From a checkpoint of a small image embedding model: muon at rate 0.0098, 16600 steps.
Rows from block 5 of a small image embedding model, named by matrix and row number. Each number is 128 + 32 x the weight over its row's rms, rounded and kept within 0 to 255. All counts start at 0. Numbers have three digits each.
After each channel's rows are labels from the 100 images, of 14976, where the channel reaches its highest value: "strongest on" is what is common among them; "patch colour" is the nearest of a few named colours to the mean colour under the peak. Only what is clearly more common there than usual is listed. The data: retinal OCT scans (Kermany 2017). In brackets: how many of the 100.
# conv: pointwise conv (model.blocks.5.conv.weight, 256x128x1x1), inputs 64-127

conv.20:141128164075126162172129076164093175157177118098118111124106143114055112089103196125201128135157184128138140131162088122122189178144103111145142120165129113119147141110165119088134046081096163
strongest on: finding: drusen (80)
patch colour: grey (58)

conv.117:122157115130091144239107096133134104061130187163151147121165136092140125159222118204159145098136152146137112106149119147107132156094148124123175075137146076111146160145170157161171095093128073
strongest on: finding: diabetic macular edema (45)
patch colour: grey (75)

conv.5:123184082083088091146108113139128108121126224071194132136084151144104162134109063114170110112092101143213089093135133172099109099090100169123198136129095107168135108124138116098115120099119162
strongest on: finding: drusen (100)
patch colour: grey (94)

conv.253:107093081198139139135118124105138146118108139107107082148161128184137153140072135093091127136160108136129138064149088140107129059118121098177134095113078109123203104136121085168096117111104156
strongest on: finding: normal (81)
patch colour: grey (91)

conv.150:135088128159090118122096128139155149157125105096103147176131176160098147132179106153136102116120129124077184189123146152125140217133115190131086107102134061116118059165149158102097172095100156
strongest on: finding: normal (100)
patch colour: grey (81)

conv.238:107134115104118125042185129121094129156107077105132117110114095129094192149138122146108102179164132130148129141103141101156182119140179174071147099151131096148188092226135196125140122136128107
strongest on: finding: choroidal neovascularization (99)
patch colour: grey (89)

conv.202:173064100114199146177145128149142146161102116098082081165142119093102078073129136117099121113147090118126178154117089218120130077162074156129163130109135118167142180121123093124113109109151082
strongest on: finding: normal (88)
patch colour: grey (56)

conv.185:074122198098146144145139111099152142078094114069141140116112200144095138082129122087103154115154135125123148232127101089106110170136113161148116128128134146087086146138148115118131149088148144
strongest on: finding: normal (99)
patch colour: grey (83)

conv.249:110131169137174133092145130105096144050108068132132158169118210152080203099181154158169082154097151202106184150160108164122148138088135179162138099117131091159161122162105111100165104150116103
strongest on: finding: normal (100)
patch colour: grey (83)

conv.110:238080042109102148143124143105156144173152145120109067121126151112098136151139153101154136131124134134089150121157117125076156128121166125136086095119150084173165091190081109116063164115147095
strongest on: finding: normal (99)
patch colour: grey (89)

conv.116:132122134119118095120155090132104147122117118155135150114094200116174142143112146136109113172121160116093161127104113104159108086109122094146136067149092118085092136144100126074062128185139132
strongest on: finding: normal (97)
patch colour: grey (55)

conv.220:073109119118107133157144136100210227150127152093125097141176070095142143132085131168109079056173069098143114128087166152143128158131124092111158126188138148140093077146100152128152148129111147
strongest on: finding: choroidal neovascularization (99)
patch colour: grey (92)

conv.53:103165123184122126102138120088135064149141109138117151131149159091148103146100154137118099146144179243139143192112062143169127092149117137089106139121202121143136164160085090168076084154100141
strongest on: finding: normal (94)
patch colour: grey (85)

conv.91:081170128099148160153093172110113101113124141181139075137119101102119139109094115165094143071130128184159152110119163138114134148177083092113202101120099124131099110118126087130043185108147152
strongest on: finding: diabetic macular edema (74); finding: drusen (25)
patch colour: grey (65)

conv.22:091165135155167145133120094103120106161150143145156184149074091071078122093189089114118136132103190133112149159134205138111123073114120113100151166168077189084124157147119092088142134122205102
strongest on: finding: drusen (83)
patch colour: grey (85)

conv.165:116107168101203129133175113104134169135138136105124159052149100152158113131142136127103092121134125163134166141131152185140128147115090106120068088146113156147126193153133119114061147139154070
strongest on: finding: normal (99)
patch colour: grey (83)

conv.56:153180101110108081169091073089087115100145131090101124119097052139072148154095123121163170100121137168131118149114170092153112066122155119106079191159146155181159117126166103122108106129170144
strongest on: finding: drusen (76)
patch colour: grey (93)

conv.85:137140135171140117177113108049156106203177208150149125131080110114148150140216109128112138175099092102128099122079122148112140078153139193135124097090146170104151047109112118183156127101124148
strongest on: finding: normal (83)
patch colour: grey (83)

conv.104:141177094072157120089128152169124125166131190133107126140147082131149074098091121125125166195138137139200146164122143152113093127176112123183134148111149119154086155117091136119138097127158109
strongest on: finding: drusen (87)
patch colour: grey (91)

conv.219:115154192126126127158128145108071123118088130129162155151126163165179115115086136153068159051151114161175122117129089149139170152160129171140133083126103162096164139106121192063131129174145129
strongest on: finding: diabetic macular edema (90)
patch colour: grey (73)

conv.252:192065098058108148124096097093180135168101134136122131203138143122129160139125099133127131131129103100098172107139079122096179074092210099137107125178116122102167133158119107119112176150114132
strongest on: finding: normal (99)
patch colour: grey (80)

conv.146:216113121124183163149124207137083084244097126113112163143142101127116139128088091173140107171090144146146127094159113132088074133160151161162159134161108126074143150085114143086172096167103083
strongest on: finding: diabetic macular edema (43)
patch colour: grey (78)

conv.184:041138082144198123161111123128161115075092142103171152153123115150127255101111133131106127102106126127157183216116140133112103102116145117106101115115129110113128111083133118121124080150122148
strongest on: finding: normal (98)
patch colour: grey (74)

conv.190:143168126103135150054148157096098056156122120111162133129208173207120139093164097103083154186129215153140148111137099171181104172113128128116219127190130126126141138153108140109105127142153165
strongest on: finding: drusen (82)
patch colour: grey (88)

conv.155:141131087156130138098122141133145142088193103114121175198104166151172137133123146175082209120152111067035119141138114126172098172156120108149137133179148149087116120089122135142155151072182134
strongest on: finding: diabetic macular edema (54)
patch colour: grey (78)

conv.201:196184113127123102140137128135160101147114158125173127094154104109179109178187095119118114096153165121144092167141170166165130116112102143085091181061204213163110130076134135122151118130112153
strongest on: finding: normal (81)
patch colour: grey (89)

conv.141:253073094081091129136148119120177112197090110082098107193118120089107167122115083095120141090085118116105150104147130123145166049136072160165115091136130157123094135136125124121163158169122141
strongest on: finding: normal (100)
patch colour: grey (84)

conv.217:196188137168113092150107149135118200173129151147104054134144134137125157132157116107156130097137132150109107091102064122105131117117172090136137134151065164169159097141143170135081101058119151
strongest on: finding: drusen (38)
patch colour: grey (72)

conv.52:125131161114157125078086066136153173124173117119155111192206149155124208109160120106142090168085164131094141121131127129173103104087062165130138081167114130136183133124138113145119105193108112
strongest on: finding: drusen (98)
patch colour: grey (96)

conv.200:204108126111147150117149121175127108181106118165139124255144134078170195111126090116137129111129098050104225150092113136097114151093112124137136136131124083122110078166122129109155144102157141
strongest on: finding: normal (99)
patch colour: grey (80)

conv.193:128108129142161224119079085095071101127112196130140131117095120121126127122079133110119199146145186171150099140150122127107113079120158119105090138173204125119148055102144103153127120129124109
strongest on: finding: normal (90)
patch colour: grey (90)

conv.247:094097126177153154096117094105126106125132094059058114084110099153088097138106144139108122123092114172139129122112127070122119088154067081106150101075172192161175112153176169152086149155133152
strongest on: finding: normal (96)
patch colour: grey (89)

conv.67:164111144118163126156143125144116118135130120104156077161139226157112123153157105087142061106081100172066099148144104130112111184161150120151167156139105122130174114103193195116068154167183138
strongest on: finding: normal (100)
patch colour: grey (83)

conv.101:118096195118124105092135135126190099174122075182090185112175164119124127127122120102158158080124072126076147077135152081160092131115143145135090120151117083145114158129078110161090079093103114
strongest on: finding: choroidal neovascularization (99)
patch colour: grey (87)

conv.224:088116139174104102109111137074100165093124167128141113119135143121155082123107045136134134132147130176144086072121094164154130218095158152110097080086116095152142131077188127127081102134141088
strongest on: finding: normal (100)
patch colour: grey (78)

conv.10:113144107111116172119120098129123178087134073133133148122113190168128155119126104141098139163151155181129127122131102092169142172134092106088130119161126221131197131097133142125116085135172161
strongest on: finding: normal (98)
patch colour: grey (95)

conv.188:165112109130165118148120096189105156110161096114179133105134152100101080115144142152108119098128114099147121171070135138097116075116131164097087147141095145095157063143127160102162110126160068
strongest on: finding: normal (100)
patch colour: grey (91)

conv.144:117147089131077155158229142179118165141106186101082135146142194105125120095123147128116128094143120097119155143167108095117128148173130133160083105146152092106123102164119108181148107121076147
strongest on: finding: choroidal neovascularization (99)
patch colour: grey (89)

conv.73:140132192113153106140088139148108155147117102041194110100139124195134124131133128107123087135104125167122102199085195079069168116119131148115131147168140106152115138152160111121085098129098131
strongest on: finding: normal (100)
patch colour: grey (67)

conv.0:102069079124139095101102118067137107153138181143141107134078089107144127169167113066090153060166130107208060133103176169124119176093144085131141114159106102149181067109142168135115111094122178
strongest on: finding: normal (97)
patch colour: grey (96)

conv.183:143159105114095213117104116138091120113200062101147166122148152093150129148165149040118129164143127117212115123118202109153094149150109099132107118148140156114100108140178100134102068102130196
strongest on: finding: diabetic macular edema (48)
patch colour: grey (58)

conv.164:121167173145149132155140138108144191082136107146122083082131173127172139151149138133144108133139063182090151108117103128144168132102142137181155086165164127137103097091088124099159048138107131
strongest on: finding: normal (99)
patch colour: grey (83)

conv.126:162094116111081117156139162138164059084148187096100162082152132131091128136140229077201133123115087141104179109152138155070134137176100136074136109112148140134110094159189145136148196160153095
strongest on: finding: choroidal neovascularization (98)
patch colour: grey (94)

conv.198:110141104136151100123178123114089135180080152177107140128188095157104122129199080119180155186140160142091188098137071106161168182162142113101175107117150123096112118099108120094102157117099118
strongest on: finding: drusen (96)
patch colour: grey (55)

conv.231:219127094138128121098166128151104148140061113106166144147074143134137113096172123147093105138099120160155132198096087123141134168094074098089086079147130113172167152082110133169140132174142118
strongest on: finding: normal (98)
patch colour: grey (69)

conv.197:129129137135123128096113120125137134154174099119151160139128230181095113132128123135131115135098169118150135175116131181108166128125098130152148082044146109144088133114083128090136150069151096
strongest on: finding: normal (100)
patch colour: grey (80)

conv.157:111118125094113123100084166151115082121113076085102121179090096095140123143120059146143130123140140152092209108170111174138110153071112122138143197090119140166126084154103065098129119125146160
strongest on: finding: drusen (93)
patch colour: grey (94)

conv.246:102121139109133065131130158059115170155136154130121150169128156096117138110208115091065166130170133161187129106185138121134122134096107165112124106138171189142103077111132124106084127138158107
strongest on: finding: diabetic macular edema (98)
patch colour: grey (62)

conv.138:112174165163100161061123100110156120127130076191124123120096117089104118134146160093101150078119196167145200108164120089141099130122113177123145211135179171146130107166127063099107126146123142
strongest on: finding: drusen (81)
patch colour: grey (90)

conv.100:164123192080189164121140127132225164128096149154145080092181161074116074155124140157097128163120135115136134202104130125140119121135171152097112117129154090193161150120179115092142150095114122
strongest on: finding: normal (97)
patch colour: grey (85)

conv.55:167116183114139085103126120129080198105165138095144142062101071145076124093172148083109120092164161134167150218112122171075097111121154126141094090123110115144123102177205131114147112130131100
strongest on: finding: normal (88)
patch colour: grey (78)

conv.161:124116086107137134120190159095098100135151157100103204146123149134131144185096099127175098186082141088142127156127120177151075164154089133084201165133132059172116137144142118142093120131186097
strongest on: finding: drusen (78)
patch colour: grey (95)

conv.105:095163124107169189144068219077139129143178156170152119189132099113120120167087093100201128108096067172137149157123133135166096168164166072092143108143165139116171143164130159070134126111115116
strongest on: finding: choroidal neovascularization (59); finding: diabetic macular edema (41)
patch colour: grey (71)

conv.68:102123161113081194163131119129122083127132181119142156081158135105103151110141148084134162121157161125143101086105174109057184115148136149125170133186160126109153160152116180095137153122078107
strongest on: finding: drusen (33)
patch colour: grey (80)

conv.130:092104098143192134110080067099074201154166172131140085119181196124123100124153096158129132147132139086063143068120145105151122153128163113095114141107124120118125104125136134211118116124083132
strongest on: finding: normal (98)
patch colour: grey (69)

conv.145:064197110095112100113037109096075116151100176151129068111121174111142158167117180123107166115158127118090073112100093108157092138187113125102100143108123124156090154170129145082148144189127144
strongest on: finding: normal (99)
patch colour: grey (89)

conv.6:128105109135116119082141159092172110191119161119122122164126090144137172091173144134197158124124071102072106212130122173095150107149158161128128123163107134111166124149112109146101122089211115
strongest on: finding: normal (97)
patch colour: grey (88)

conv.87:175142171178112129091105100082174110126171150086137115112148161147187106117068100126145137087095084161120116136159121142111081149121137118146105106084118134135142074195122153083114142132150128
strongest on: finding: normal (100)
patch colour: grey (68)

conv.254:120101168127156115147112060109125149101090085107090120146067141133165159135163142113063103162164079147136159089063146062110116097097110071148137171126141142131116137155124133145096151120162063
strongest on: finding: diabetic macular edema (38)
patch colour: grey (60)

conv.27:155100059147154104158167127154139116153132101126134133090124128124201116126116135117142122121169129161074176128118168114153133195173099143155157171093121103111094140124115105150044124084137107
strongest on: finding: diabetic macular edema (88)
patch colour: grey (63)