Rows from block 7 of a small image embedding model, named by matrix and row number. Each number is 128 + 24 x the weight over its row's rms, rounded and kept within 0 to 255. All counts start at 0. Numbers have three digits each.
Before each channel's rows are labels from the 100 images, of 14976, where the channel reaches its highest value: "responds to" is what is common among them. Only what is clearly more common there than usual is listed. The data: retinal OCT scans (Kermany 2017).
# conv: pointwise conv (model.blocks.7.conv.weight, 256x256x1x1), inputs 0-85

responds to: finding: normal
conv.198:158160200163133151076111182123082101111102093171139105088080138098111131110160069127114112144106139087148145127120114171096150150150120134101143133105133110145168117097130151105120137118123144117122128109096171088124104132114130123167096104065128116117122106

responds to: finding: drusen; finding: diabetic macular edema
conv.202:123109155152129101089113147147108106105124073128132130108166147129144136138105115098098122124114142141115092124086092133115149146112122131050135155120128116121106088145185141160128155168147102121138134141109122110117163129098106116158155125149148121153121138

responds to: finding: drusen
conv.83:106107131173107125089062115113074106139135153125149175134148119191121090130141137190142089138148156116164144174123111112082143122135083123107156140133164143137134106141142089144150146122116144113081110097145151136128107168105152144137176111155144106150120112

responds to: finding: diabetic macular edema
conv.100:126124156117128141129132113143164119173148126134132098114114114108130103087108092132128135127120152172117105116169149143114155127104089109159077097093137124152132121097154089155149122155101165167151142111148099148144097116137126116065111116118147085126137152

responds to: finding: normal
conv.46:128134123116163134133132109126093134102109138125126146143134122130131167125136084116156092170143110077134139153106108126114133078154109126129136093140120149196155110116129158113157114108105123142112106081109098127162059131121145114083136109116167122108142122

responds to: finding: diabetic macular edema; finding: drusen
conv.197:079184116117141159132138140078130136136157175100168167082111113147117144142104129141143092093125129113143100159105102107103066147125151120127088102132135127120114109123122135109121103110126128131144181110132112186154113097112132120121117110100129144148098114

responds to: finding: diabetic macular edema
conv.140:112141145131128110134180115124124109124070133118127049140122112117113121098168150179131115124138166100142102093100146128131102156112120127125169136141131109076153130093134155141139151124168102129124139123120124123107159152101107139144134150143186117148107098

responds to: finding: drusen
conv.237:121131139088161137113124123088164089127127166138124122104090126124100127116160167117137137132113146169083126121149113186116186127125140091125106115090091136108156108157138122172134166142147136124136140107119141115090099143142161156154168148132154081171096088

responds to: finding: normal
conv.151:075115140064130111146132098148129104128142119098150137114155128149109137089135086106099136111122147139149132074150115107105132108088122137111111152124146116135104136140144137148130132139142152141093132116148097119137099117177112123093197115153123168086079122

responds to: finding: normal
conv.58:154119140148122149122147154113174123108161107138121085131132133132167110147130121113167130139114117116076144143176119142166136128108099117138105119146123110051145108118138161121161122128148093136145143116110132093141112138094146185133138121077148124120099106

responds to: finding: choroidal neovascularization
conv.24:104063100127113098155135117132135149115112151087140147134122143111147156109113155172147116157119118126097128108147158152110112092104171128102141120120163164121129137107131176110138194127090122113136126166144180152139120187147160113100158124125109148136124119

responds to: finding: choroidal neovascularization
conv.183:092132090113143156139139114111155120142163130152123106127124170103114127135120170113081111120123112132112147120137088157150077104082142110128137099106137095164115099136094118114058143149149173113093153129115096166179153109086159098138150147153079151098166148

responds to: finding: normal
conv.174:123116113066163097156123124148129126102079156101140123114121127088140154164127131125128155127098113113169108140119152134138054114124124127124125202178143106165130106077099158114151105103171137105134100098112154149116084119097139124086132095094193147104114174

responds to: finding: normal
conv.170:131122108115163152140151129135169172083110075106147109127074202113125144142125139118118127108125081096198116097129126120169144091084122118135119135118138107141115092165094141124117113102150105193138113110108174100159148121146111124123117137118174143075076117

responds to: finding: normal
conv.4:103111177164112127094114125178129140114109103113121120120108128161102095115090103123133147118143152195138151111107117145130118123110096100114131149138128127109114133127116086152111098127123096115124125116141125132114161155107112171097134090155132122134124159

responds to: finding: drusen
conv.38:085137112145125139144126155105118092107109152091095109091116135157127094144138166144130100147127158091171153096127165146082172122145117114132088118155110135153079131185145129143138115113154116140086171110129178105119160149178117141153158166136141123139132162

responds to: finding: drusen
conv.175:123137156159132166127100125166120143173100151172125139156106095145132097151134152124125149126138119105148140150149103126123091114111140156117104160127127129148134118120128140138117132133134082146110109139138132101136149121136114114120128120163127132157137102

responds to: finding: drusen
conv.113:129094136163124101135195131109118150130141151128139142127121116172139082158151145117137144115137164154120123132140132131110105152124097155118134138149172118102104117146122153095118121141142123107146090146117108085157123116132124114116114090129155176100193089

responds to: finding: normal
conv.13:208093170103077098159129107151078129113133120118181140115153122136122120077095132162096113082115127145119143142160136141111146140126128137132114058131092110138143095119118165151148115118157129113109085141143152106171114142095139125108107139103134128103142135

responds to: finding: drusen
conv.43:131115149151122141146159124112113105138125124094117128156133098160144138132121221172136133146071101065150157091127144121121098131130123114076121115139147120111109135155108123090138113097115122116106139130146155106139091139124129174116106129127134116106104097

responds to: finding: drusen
conv.70:090103106137107110160142119125145150128093124122126119113112103122103146158124138115172100125113116120120137090152122131118132148120181201102118096106142094096107129133134098094094136158124193144083113159122133118113114176180089124099133104130130093122105130

responds to: finding: drusen
conv.228:105138127098136142170109164080138102112156098125116119088119121176121126184089172101097118147129157103087129126103114117165117112120160130157138118135081107140082128126113153123153153106119080129130075090145094154151125114197095121132134146106165127123128157

responds to: finding: diabetic macular edema
conv.239:155098099125134133151071112104147082127131097113093140141127066108112095100138127146168155138114188143135145118117143117140088142133129164123109126084097123100146129123165201135125090102148105133122129140120144102098166112106118074101161128163160105107150158

responds to: finding: diabetic macular edema
conv.204:103117128123085095138102149100162128124101123123112142114164133123122111095132131122162084122122146139114093113142124133147115146143059124182135082135136084117203114150148128123103153151109095159129147119149114166123154088149125141111110131161130116154127119

responds to: finding: choroidal neovascularization
conv.15:104138129065129130132119121115095112126111121119096116161101144118116157142145116122093107163098117124164144081129101163139158135148152124159110133082121086101149094176112134163128125134149138159117141181120139147087130161149129091143136098147144126165121128

responds to: finding: drusen
conv.162:143140146131134074103131132126094114105124147131113172094148127134127107161120123130144187110113138145146149141128140144125078140096079127128124138117118124161118126167159148126126190132142142147116154100126122123126106113140121157123140162159162170091116122

responds to: finding: normal
conv.36:122119105086144127132127153155114106114117140115113123144109070118130121151132134114145134166157125141166125119127138113093118126159122164136136124120151145161104101142134108120133136112158114158120108120133150154128150100141139110112115111131123145116135102

responds to: finding: drusen
conv.146:155151117109134121148122141137096160092140136113105194152181129104153150155135100142067143141122141116121135131140119097132119145169141129144127122090112130131106102155141124135170182169103094129162132136118158141141134123143094148111158103134133164117149124

responds to: finding: choroidal neovascularization
conv.57:089137144167149090132156122137146131112127127114092147133137155072119159134121140105097097163118099129146129074164148098117086100093182146189078126129109155121127136167158137134162135113114105152151113172122116133153115145109115110100151109103124123124170130

responds to: finding: drusen
conv.52:110119147114155106105088136152131145156127127129118109133120108155128081153145136095083158104101134160128141120125139142098141097107129082173118131140090143160154124122151128115117142139149154114161160121175121124150068179147131085130126128163140127131125104

responds to: finding: diabetic macular edema
conv.244:082092107140149124152116126154175147166128112119133174090089131140118117122111151112187126145114160109140138146126124126122130101140072143151121102106127112087180093099143131106126131113148095178130133182169139070159150096077099154127134129151134096087180152

responds to: finding: normal
conv.169:111121151139133102140124151109174131110116134112126095127134118094130116162104161127136131142128099107108144127114171152134087151130097136115158153118143072104181179129145125159105127173147164106131123159077151089135137128140119129146092115125142135119126132

responds to: finding: drusen
conv.0:122102125125132128118099101151101073152100112137164114106118142136099143129128113128143181150179109111151137124137141112087107125130125087110117128144136161126109111081144046154150121142130172116123146131196133132102121176117124135135136117128157142129123115

responds to: finding: normal
conv.242:135193123114161128135160094083088144128124118097135109122162127124082106127149104136158130142116160111114149137101163128132135151109137131122130109155116128140152156135130107191112122172085107092158131139117106136105121168122108109154106129120104119078068114

responds to: finding: drusen
conv.135:137129148112144126172133178131129105169118107158118128135110140127094110176141132111110118132109104128091136112113154137141066128188152123138116187103120115150099135224126139122110125114157088110159093108129129154153146115114167140146130130120138137122148107

responds to: finding: normal
conv.106:123150109147118124123126200131138150147128122118080121131077113133135110106096165113129122128111139103156131126129134088110127121110147119127103144112091131148117116123106136099137119121071126105097123123160122145153151127137091106143152138133074143168141153

responds to: finding: normal
conv.19:175099129149114095123142135127095126125136144116134134154127132114159168151158118123127139127141088123167175102121134166146181089110119146134114198134109063148112113113119105124163094126131111111090111143146166136171118102129159169150089110141133084169114131

responds to: finding: normal
conv.5:125111160143122160139112112115128117142130095129075102144091116135085124120067139099119127160099121164149151203101107108115175137112109118106119107093115116125146145100136126152158123138165122139139133102124129113153126166129132175133109148180133167139086136

responds to: finding: drusen
conv.101:145143133142115138127161085130133121130125133107184126125143115138123123111137168125183154115125149136094105112149096126148144126108143109103105148105096172134147151132151179103156102087112108118100144078149101113115167099142126141138164175090121133102081163

responds to: finding: choroidal neovascularization
conv.186:123118153155163094146148100140118103087125119090144110146151079150105096128124123187108146123172118143154145099175093089165137135119160092108115092102155103141089138109092140102149104124134137126158115167183132082127102091148122160098160133132107115167157134

responds to: finding: drusen
conv.63:138090093121097073129142145092106112139135156152134121160115139157111135128140174108143156121155108125142118107110139178086124108109102140140101114087114157151131081123101102149151119135128130111091101155118147125132132086111145145146105114114088184106138139

responds to: finding: normal
conv.149:139103110110122159127140129113129118122118119098119130105112164131127119136135111133090089127153152121131094136138107125120156128096110158162106091125106134222131119134163139159102174153126116128097127106140105124089110094103136149111149118147125105118134114

responds to: finding: drusen
conv.125:129130108085107166137097129133135097145131140174094130118102129128096069107124115147140133127119163159161120120177119197153130160112090153156149154113114102100131129185147151149082075106143153118115128165134133125129092102099082172147129149131108159154085124

responds to: finding: drusen
conv.44:128088110113149145128158100107089141125100116112109146126126100136119074133105149118127136120141147168147124108122135110111123128138127145145108120160126119137133122182110119120157114145153145153149130126159129133105127138123140108131153114113082111123147119

responds to: finding: diabetic macular edema
conv.154:130143117133147175136094127146115144211137103126115131095098131163098126132104126112180121103134141135113117116112175154123145148125160159120107137139141119113111087126100097104150106148136146106123164134119142097123159133138104097144111153141161130089142177

responds to: finding: choroidal neovascularization
conv.251:107132057145112105101102119150116134192120127122144159155090120152159146106154112149112125123121155144142170154102118091156152125112123152128081158131127144170105123097157166109132145138110106141145133113127098126130108114135137195113141113121113118161219147

responds to: finding: drusen
conv.26:145119098100185119089099118130107121115126108136149094140118144156128147146119153107118107113128109130144081112097072124113110085109174121125142132147138132122158125174141126094144106145123118081182141141133098081131143116109127120089124128149149169155077115

responds to: finding: drusen
conv.230:119146109136104119089144101141098119142131155150146144114131104137167163169129203122149131089077141114145098116150140114130157128115138118139120146099126153156133137170088153118188108143081125128117111148112143136140131098088186104095148091139123112117153102

responds to: finding: choroidal neovascularization
conv.120:117154137170147147131141101138130129130089149150130115114141137129175053117131116118140129149129137158150155111139178132144106138147073142137119138139128070178131135143100117126157183124130097100107131154144173140141134127176144153117156140139099100138121138

responds to: finding: drusen
conv.14:098171129133100110091137139123159129111079121102108195123157117185121089140175196150170120114093088153121119121136144105099141115106089154126136118131130123095168108164132128080168150117149125102150083105113153154114104151139115115135131085151137119131157113

responds to: finding: drusen
conv.17:119106133103143125125102064120161125156120134075130132117116155120137060120115169151102106128149110092131165109102120125079127130160151113115107112143120161142100160110192123120135155115087164147092111136122144108108138134105113098106135171091171136127107133

responds to: finding: drusen
conv.240:115118076122119095085115123128086159146125171136130105135079122135140097169129121117153128120111137143127128127115137116109123131112134106141135094089113143123113141140169130148130160129120095125176159113131143094144152099130171124106128079124112099111102117

responds to: finding: drusen
conv.59:158156138104095119187106152116128098116155090100145156134104108125110084117095140123148145117107094147146102110102133115135100154132154115093105146143125144130176147102111131121093170141098138104135123158140131132122109111139172131109137105146115062136153145

responds to: finding: drusen
conv.2:103103084171100148130137114084120145116122118151125135170125106121099114084071133112152063120125116155131117167171145136152145117148116121093121095122104131100129101172074100139150171117127141157144161152111176135165130104131132090140137136108124105148137144

responds to: finding: drusen
conv.164:100118097109131113146132119100136118135146114171146169110142135150159122132099117167161148099097090134159114156140118110129069143106116165142117127135113149120088054196114154105125127152135092103146140144179107126104102125075163112091117195123110148120108083

responds to: finding: normal
conv.191:149139138098141099146106141124111123117115131113113098129157148139169121116114134127155122141117079128114136104153121098133220115158115109151098046177101155167120127112141132104118183091163125114095093121154128143119140128093108073155149108122168129181116175

responds to: finding: drusen
conv.235:183130144170106139121098119128131115109160097143136101135159142140118100130114149157126133129131162106132103126162131126078092124116172108110161103111104146138076103141088166155115146134172188102129120109107129128106165106117127099151139092109129089154113097

responds to: finding: drusen; finding: diabetic macular edema
conv.134:135112116152138142111144075091140133162131165107113169123149161143175156146069079098154143135163117077131102101096120146134127152094118152117111112138115128139128131149135108076117086097118083142105121073205105100136157126125103139104185141165119145136085106

responds to: finding: drusen
conv.129:104119112155148096165112133140167127143110109101158128126104133107115077170134106110115168123114105180140137117161088095138122115136131102102113111132123143122123135127114167110130138123137122156111184138133132154133150157144145155156135145117138125102131201

responds to: finding: drusen
conv.238:153121091153134102116094161115150121122105088132134121130090106102131096121133143127085130132162117134124137121128098135100157161111181137138124144167133164114119134106118119104112110154112096086163143123110152094121146143107170109132134155096114160150160094

responds to: finding: drusen
conv.209:146110138109148078068106107111071129119110157133109101152102137127164161113128143132150104147104106159180166109117100112148113121102159119114098120122124143081153146161143166155145126098140152134139127128111116119126110137107110134118113137082124104110109126

responds to: finding: drusen
conv.45:155121136119148126117119092083148118081116106125144121143144133118098138199109104109077129122129123152125129134120119101166091142103147094139138151093133088127127122105147113122154120166127147120148081154127137184121161114135140205115118151156126115132113125

responds to: finding: diabetic macular edema
conv.132:128153130125149173136119145135159088118146150099158187149100101179143147166101156176139085154128147097180141143122165123129082132121177146132129095115132116091168139119143146164108134165126144119126111115097115111124151142142129095126115138140122149100132153

responds to: finding: choroidal neovascularization
conv.84:138102118122108111108136123142133132130070114113145115111136143124107177114134110118113165131117124138155136119161144100142119123140145096128124122137118123136117137150080119118131164129155106122142111113116126129165117140135102107132107105099168108166164123

responds to: finding: drusen
conv.184:139132121111131082094141129098100173199117143136115117113126130151142111160100159136151119110144137117186165179112140146114154119078091150117131156148098153150118128128147085159169131127138153099127131079166104117143077126166093122143126129117159068094106145

responds to: finding: diabetic macular edema
conv.185:080138157092092165132126134163162113144137147095111183098142098125136167115142136117091123112128109178119119143137116118096121162140122138124134142112121138142107162110119076121180093081062126166107128167114119120125134126145143115099147141124136126119090142

responds to: finding: diabetic macular edema
conv.92:160116166096145097137137121145119120082089140142127095101115156145092134101110142135109138138128142141133152153150135129137115126127140159154100160146130093145109133115139163214078092121120127120096161105173133103138117126159105140096173111106136145131174103

responds to: finding: normal
conv.123:138108140110163112113137128118164096136098133126094124131109140149134105132103159107137114125166153128093135112148114131122112113153159126123125186119104165154149143099118083153215129109132117209168116140151087145112134113100104120146142121162139119137103102

responds to: finding: drusen
conv.119:131115119120098117108102133120196128117105147110128141184130137146098134121149163126148126135141128121150169164166134119143089092169149150138145078114151133088154139126115142083137139192114135135098127121116108116125175119126123121133135153103103157114138089

responds to: finding: drusen
conv.27:140148122155097145161120164146152115135133089144175124166128096143097131150170110127128140149105148182122122083084162103103124125163146137130079132153130117139126121150127110127143114128150125137115115108134145156128121095055146114107122124147123145076106141

responds to: finding: drusen
conv.73:097092142169106140113081125127148111129112112163155082094127112129119159155119119099133098150153139159157150116152158110111121112085156122148128131121141128114130119109097129140081123145158126166175142145176151111117099156145097103122125097118159156121084081

responds to: finding: choroidal neovascularization
conv.102:152128139136131112138122173077155086101143123139099152131129116149175117154193129124102129154189155135108105127163145129138105113091131116117224110117127117138106130170137100107116141142081136118097150119149138152090155111160118144128081115162134119108098172

responds to: finding: diabetic macular edema
conv.173:161147135116149127087160144164099132128114143158131126179106104139169091099152133113135105109130100164102129113132123103136175134101138075108132163113182107124159136128129129127084072111107124129107149154138136151101144134136069177147116133094155143107114145

responds to: finding: drusen
conv.61:144131134129127117087112140160109146126121155142124118086127201126121168151135115121098108129118102121163093156138149122108111109134137112115099108121138116127125130210164148128156125073106114136161144138102139116074111124161143104104149133115073155117105137

responds to: finding: drusen
conv.158:114121119127135115120169132178098136111123126118125169126146076077146140112123188100150136155100149126136144105104141113130101135110134169104108158137118122096137143143076144132149129142123080162130137158161153126087142145081146154160126138171160108084111117

responds to: finding: diabetic macular edema
conv.195:142111102134145112145153133151159083119140144155152147116131154114115133113119126123096129180111111126117097117138151103143128091128132110138128137170199128122097133150158116161103139142146178127144105125108103104106123109119119124131172106121108205121128110

responds to: finding: drusen
conv.68:098159111174130179100135129138129149115122120086129168138132115150184140149127154112101127151167152136118147101128121133136110096181085093116102127138093138120114181143149123136099136100174062117137109124132148129083123147138139154133112112120112110117172135

responds to: finding: drusen
conv.108:098153134140147142133151146139115100122150144127133097151108140166088121103134154115148139160106117142153160092106111141128102137098116110144091128149132132140112127096104139102111130154132142133147183137106190095121141095119154137088155131160132117130096173

responds to: finding: diabetic macular edema
conv.85:144134112166140158155189127106149121139089079131078182115175127113148132157132149161139079099127128093096114152151160132142095136147128099159133117124160139097140171116118101102120143152094088110140142122147106132151162136133100111175088155170154172153091173

responds to: finding: drusen
conv.99:116142084116147140103135140128103095116126129144113175118126115162099141223106184122154092117125090128177160142137127147152094105143139132127116176135101158139136127140114089127110121100128098122138103073130099137121098109156083119116144144070100119146108136

responds to: finding: drusen
conv.65:166144102119184150117159142110132172118142118129084130081149120150094144139108165168117131118121091116113117125174141152093144122127097095122140160096119130156125136142131124097124132109147120085146143127127156130116134125143130159109120133119112120143192088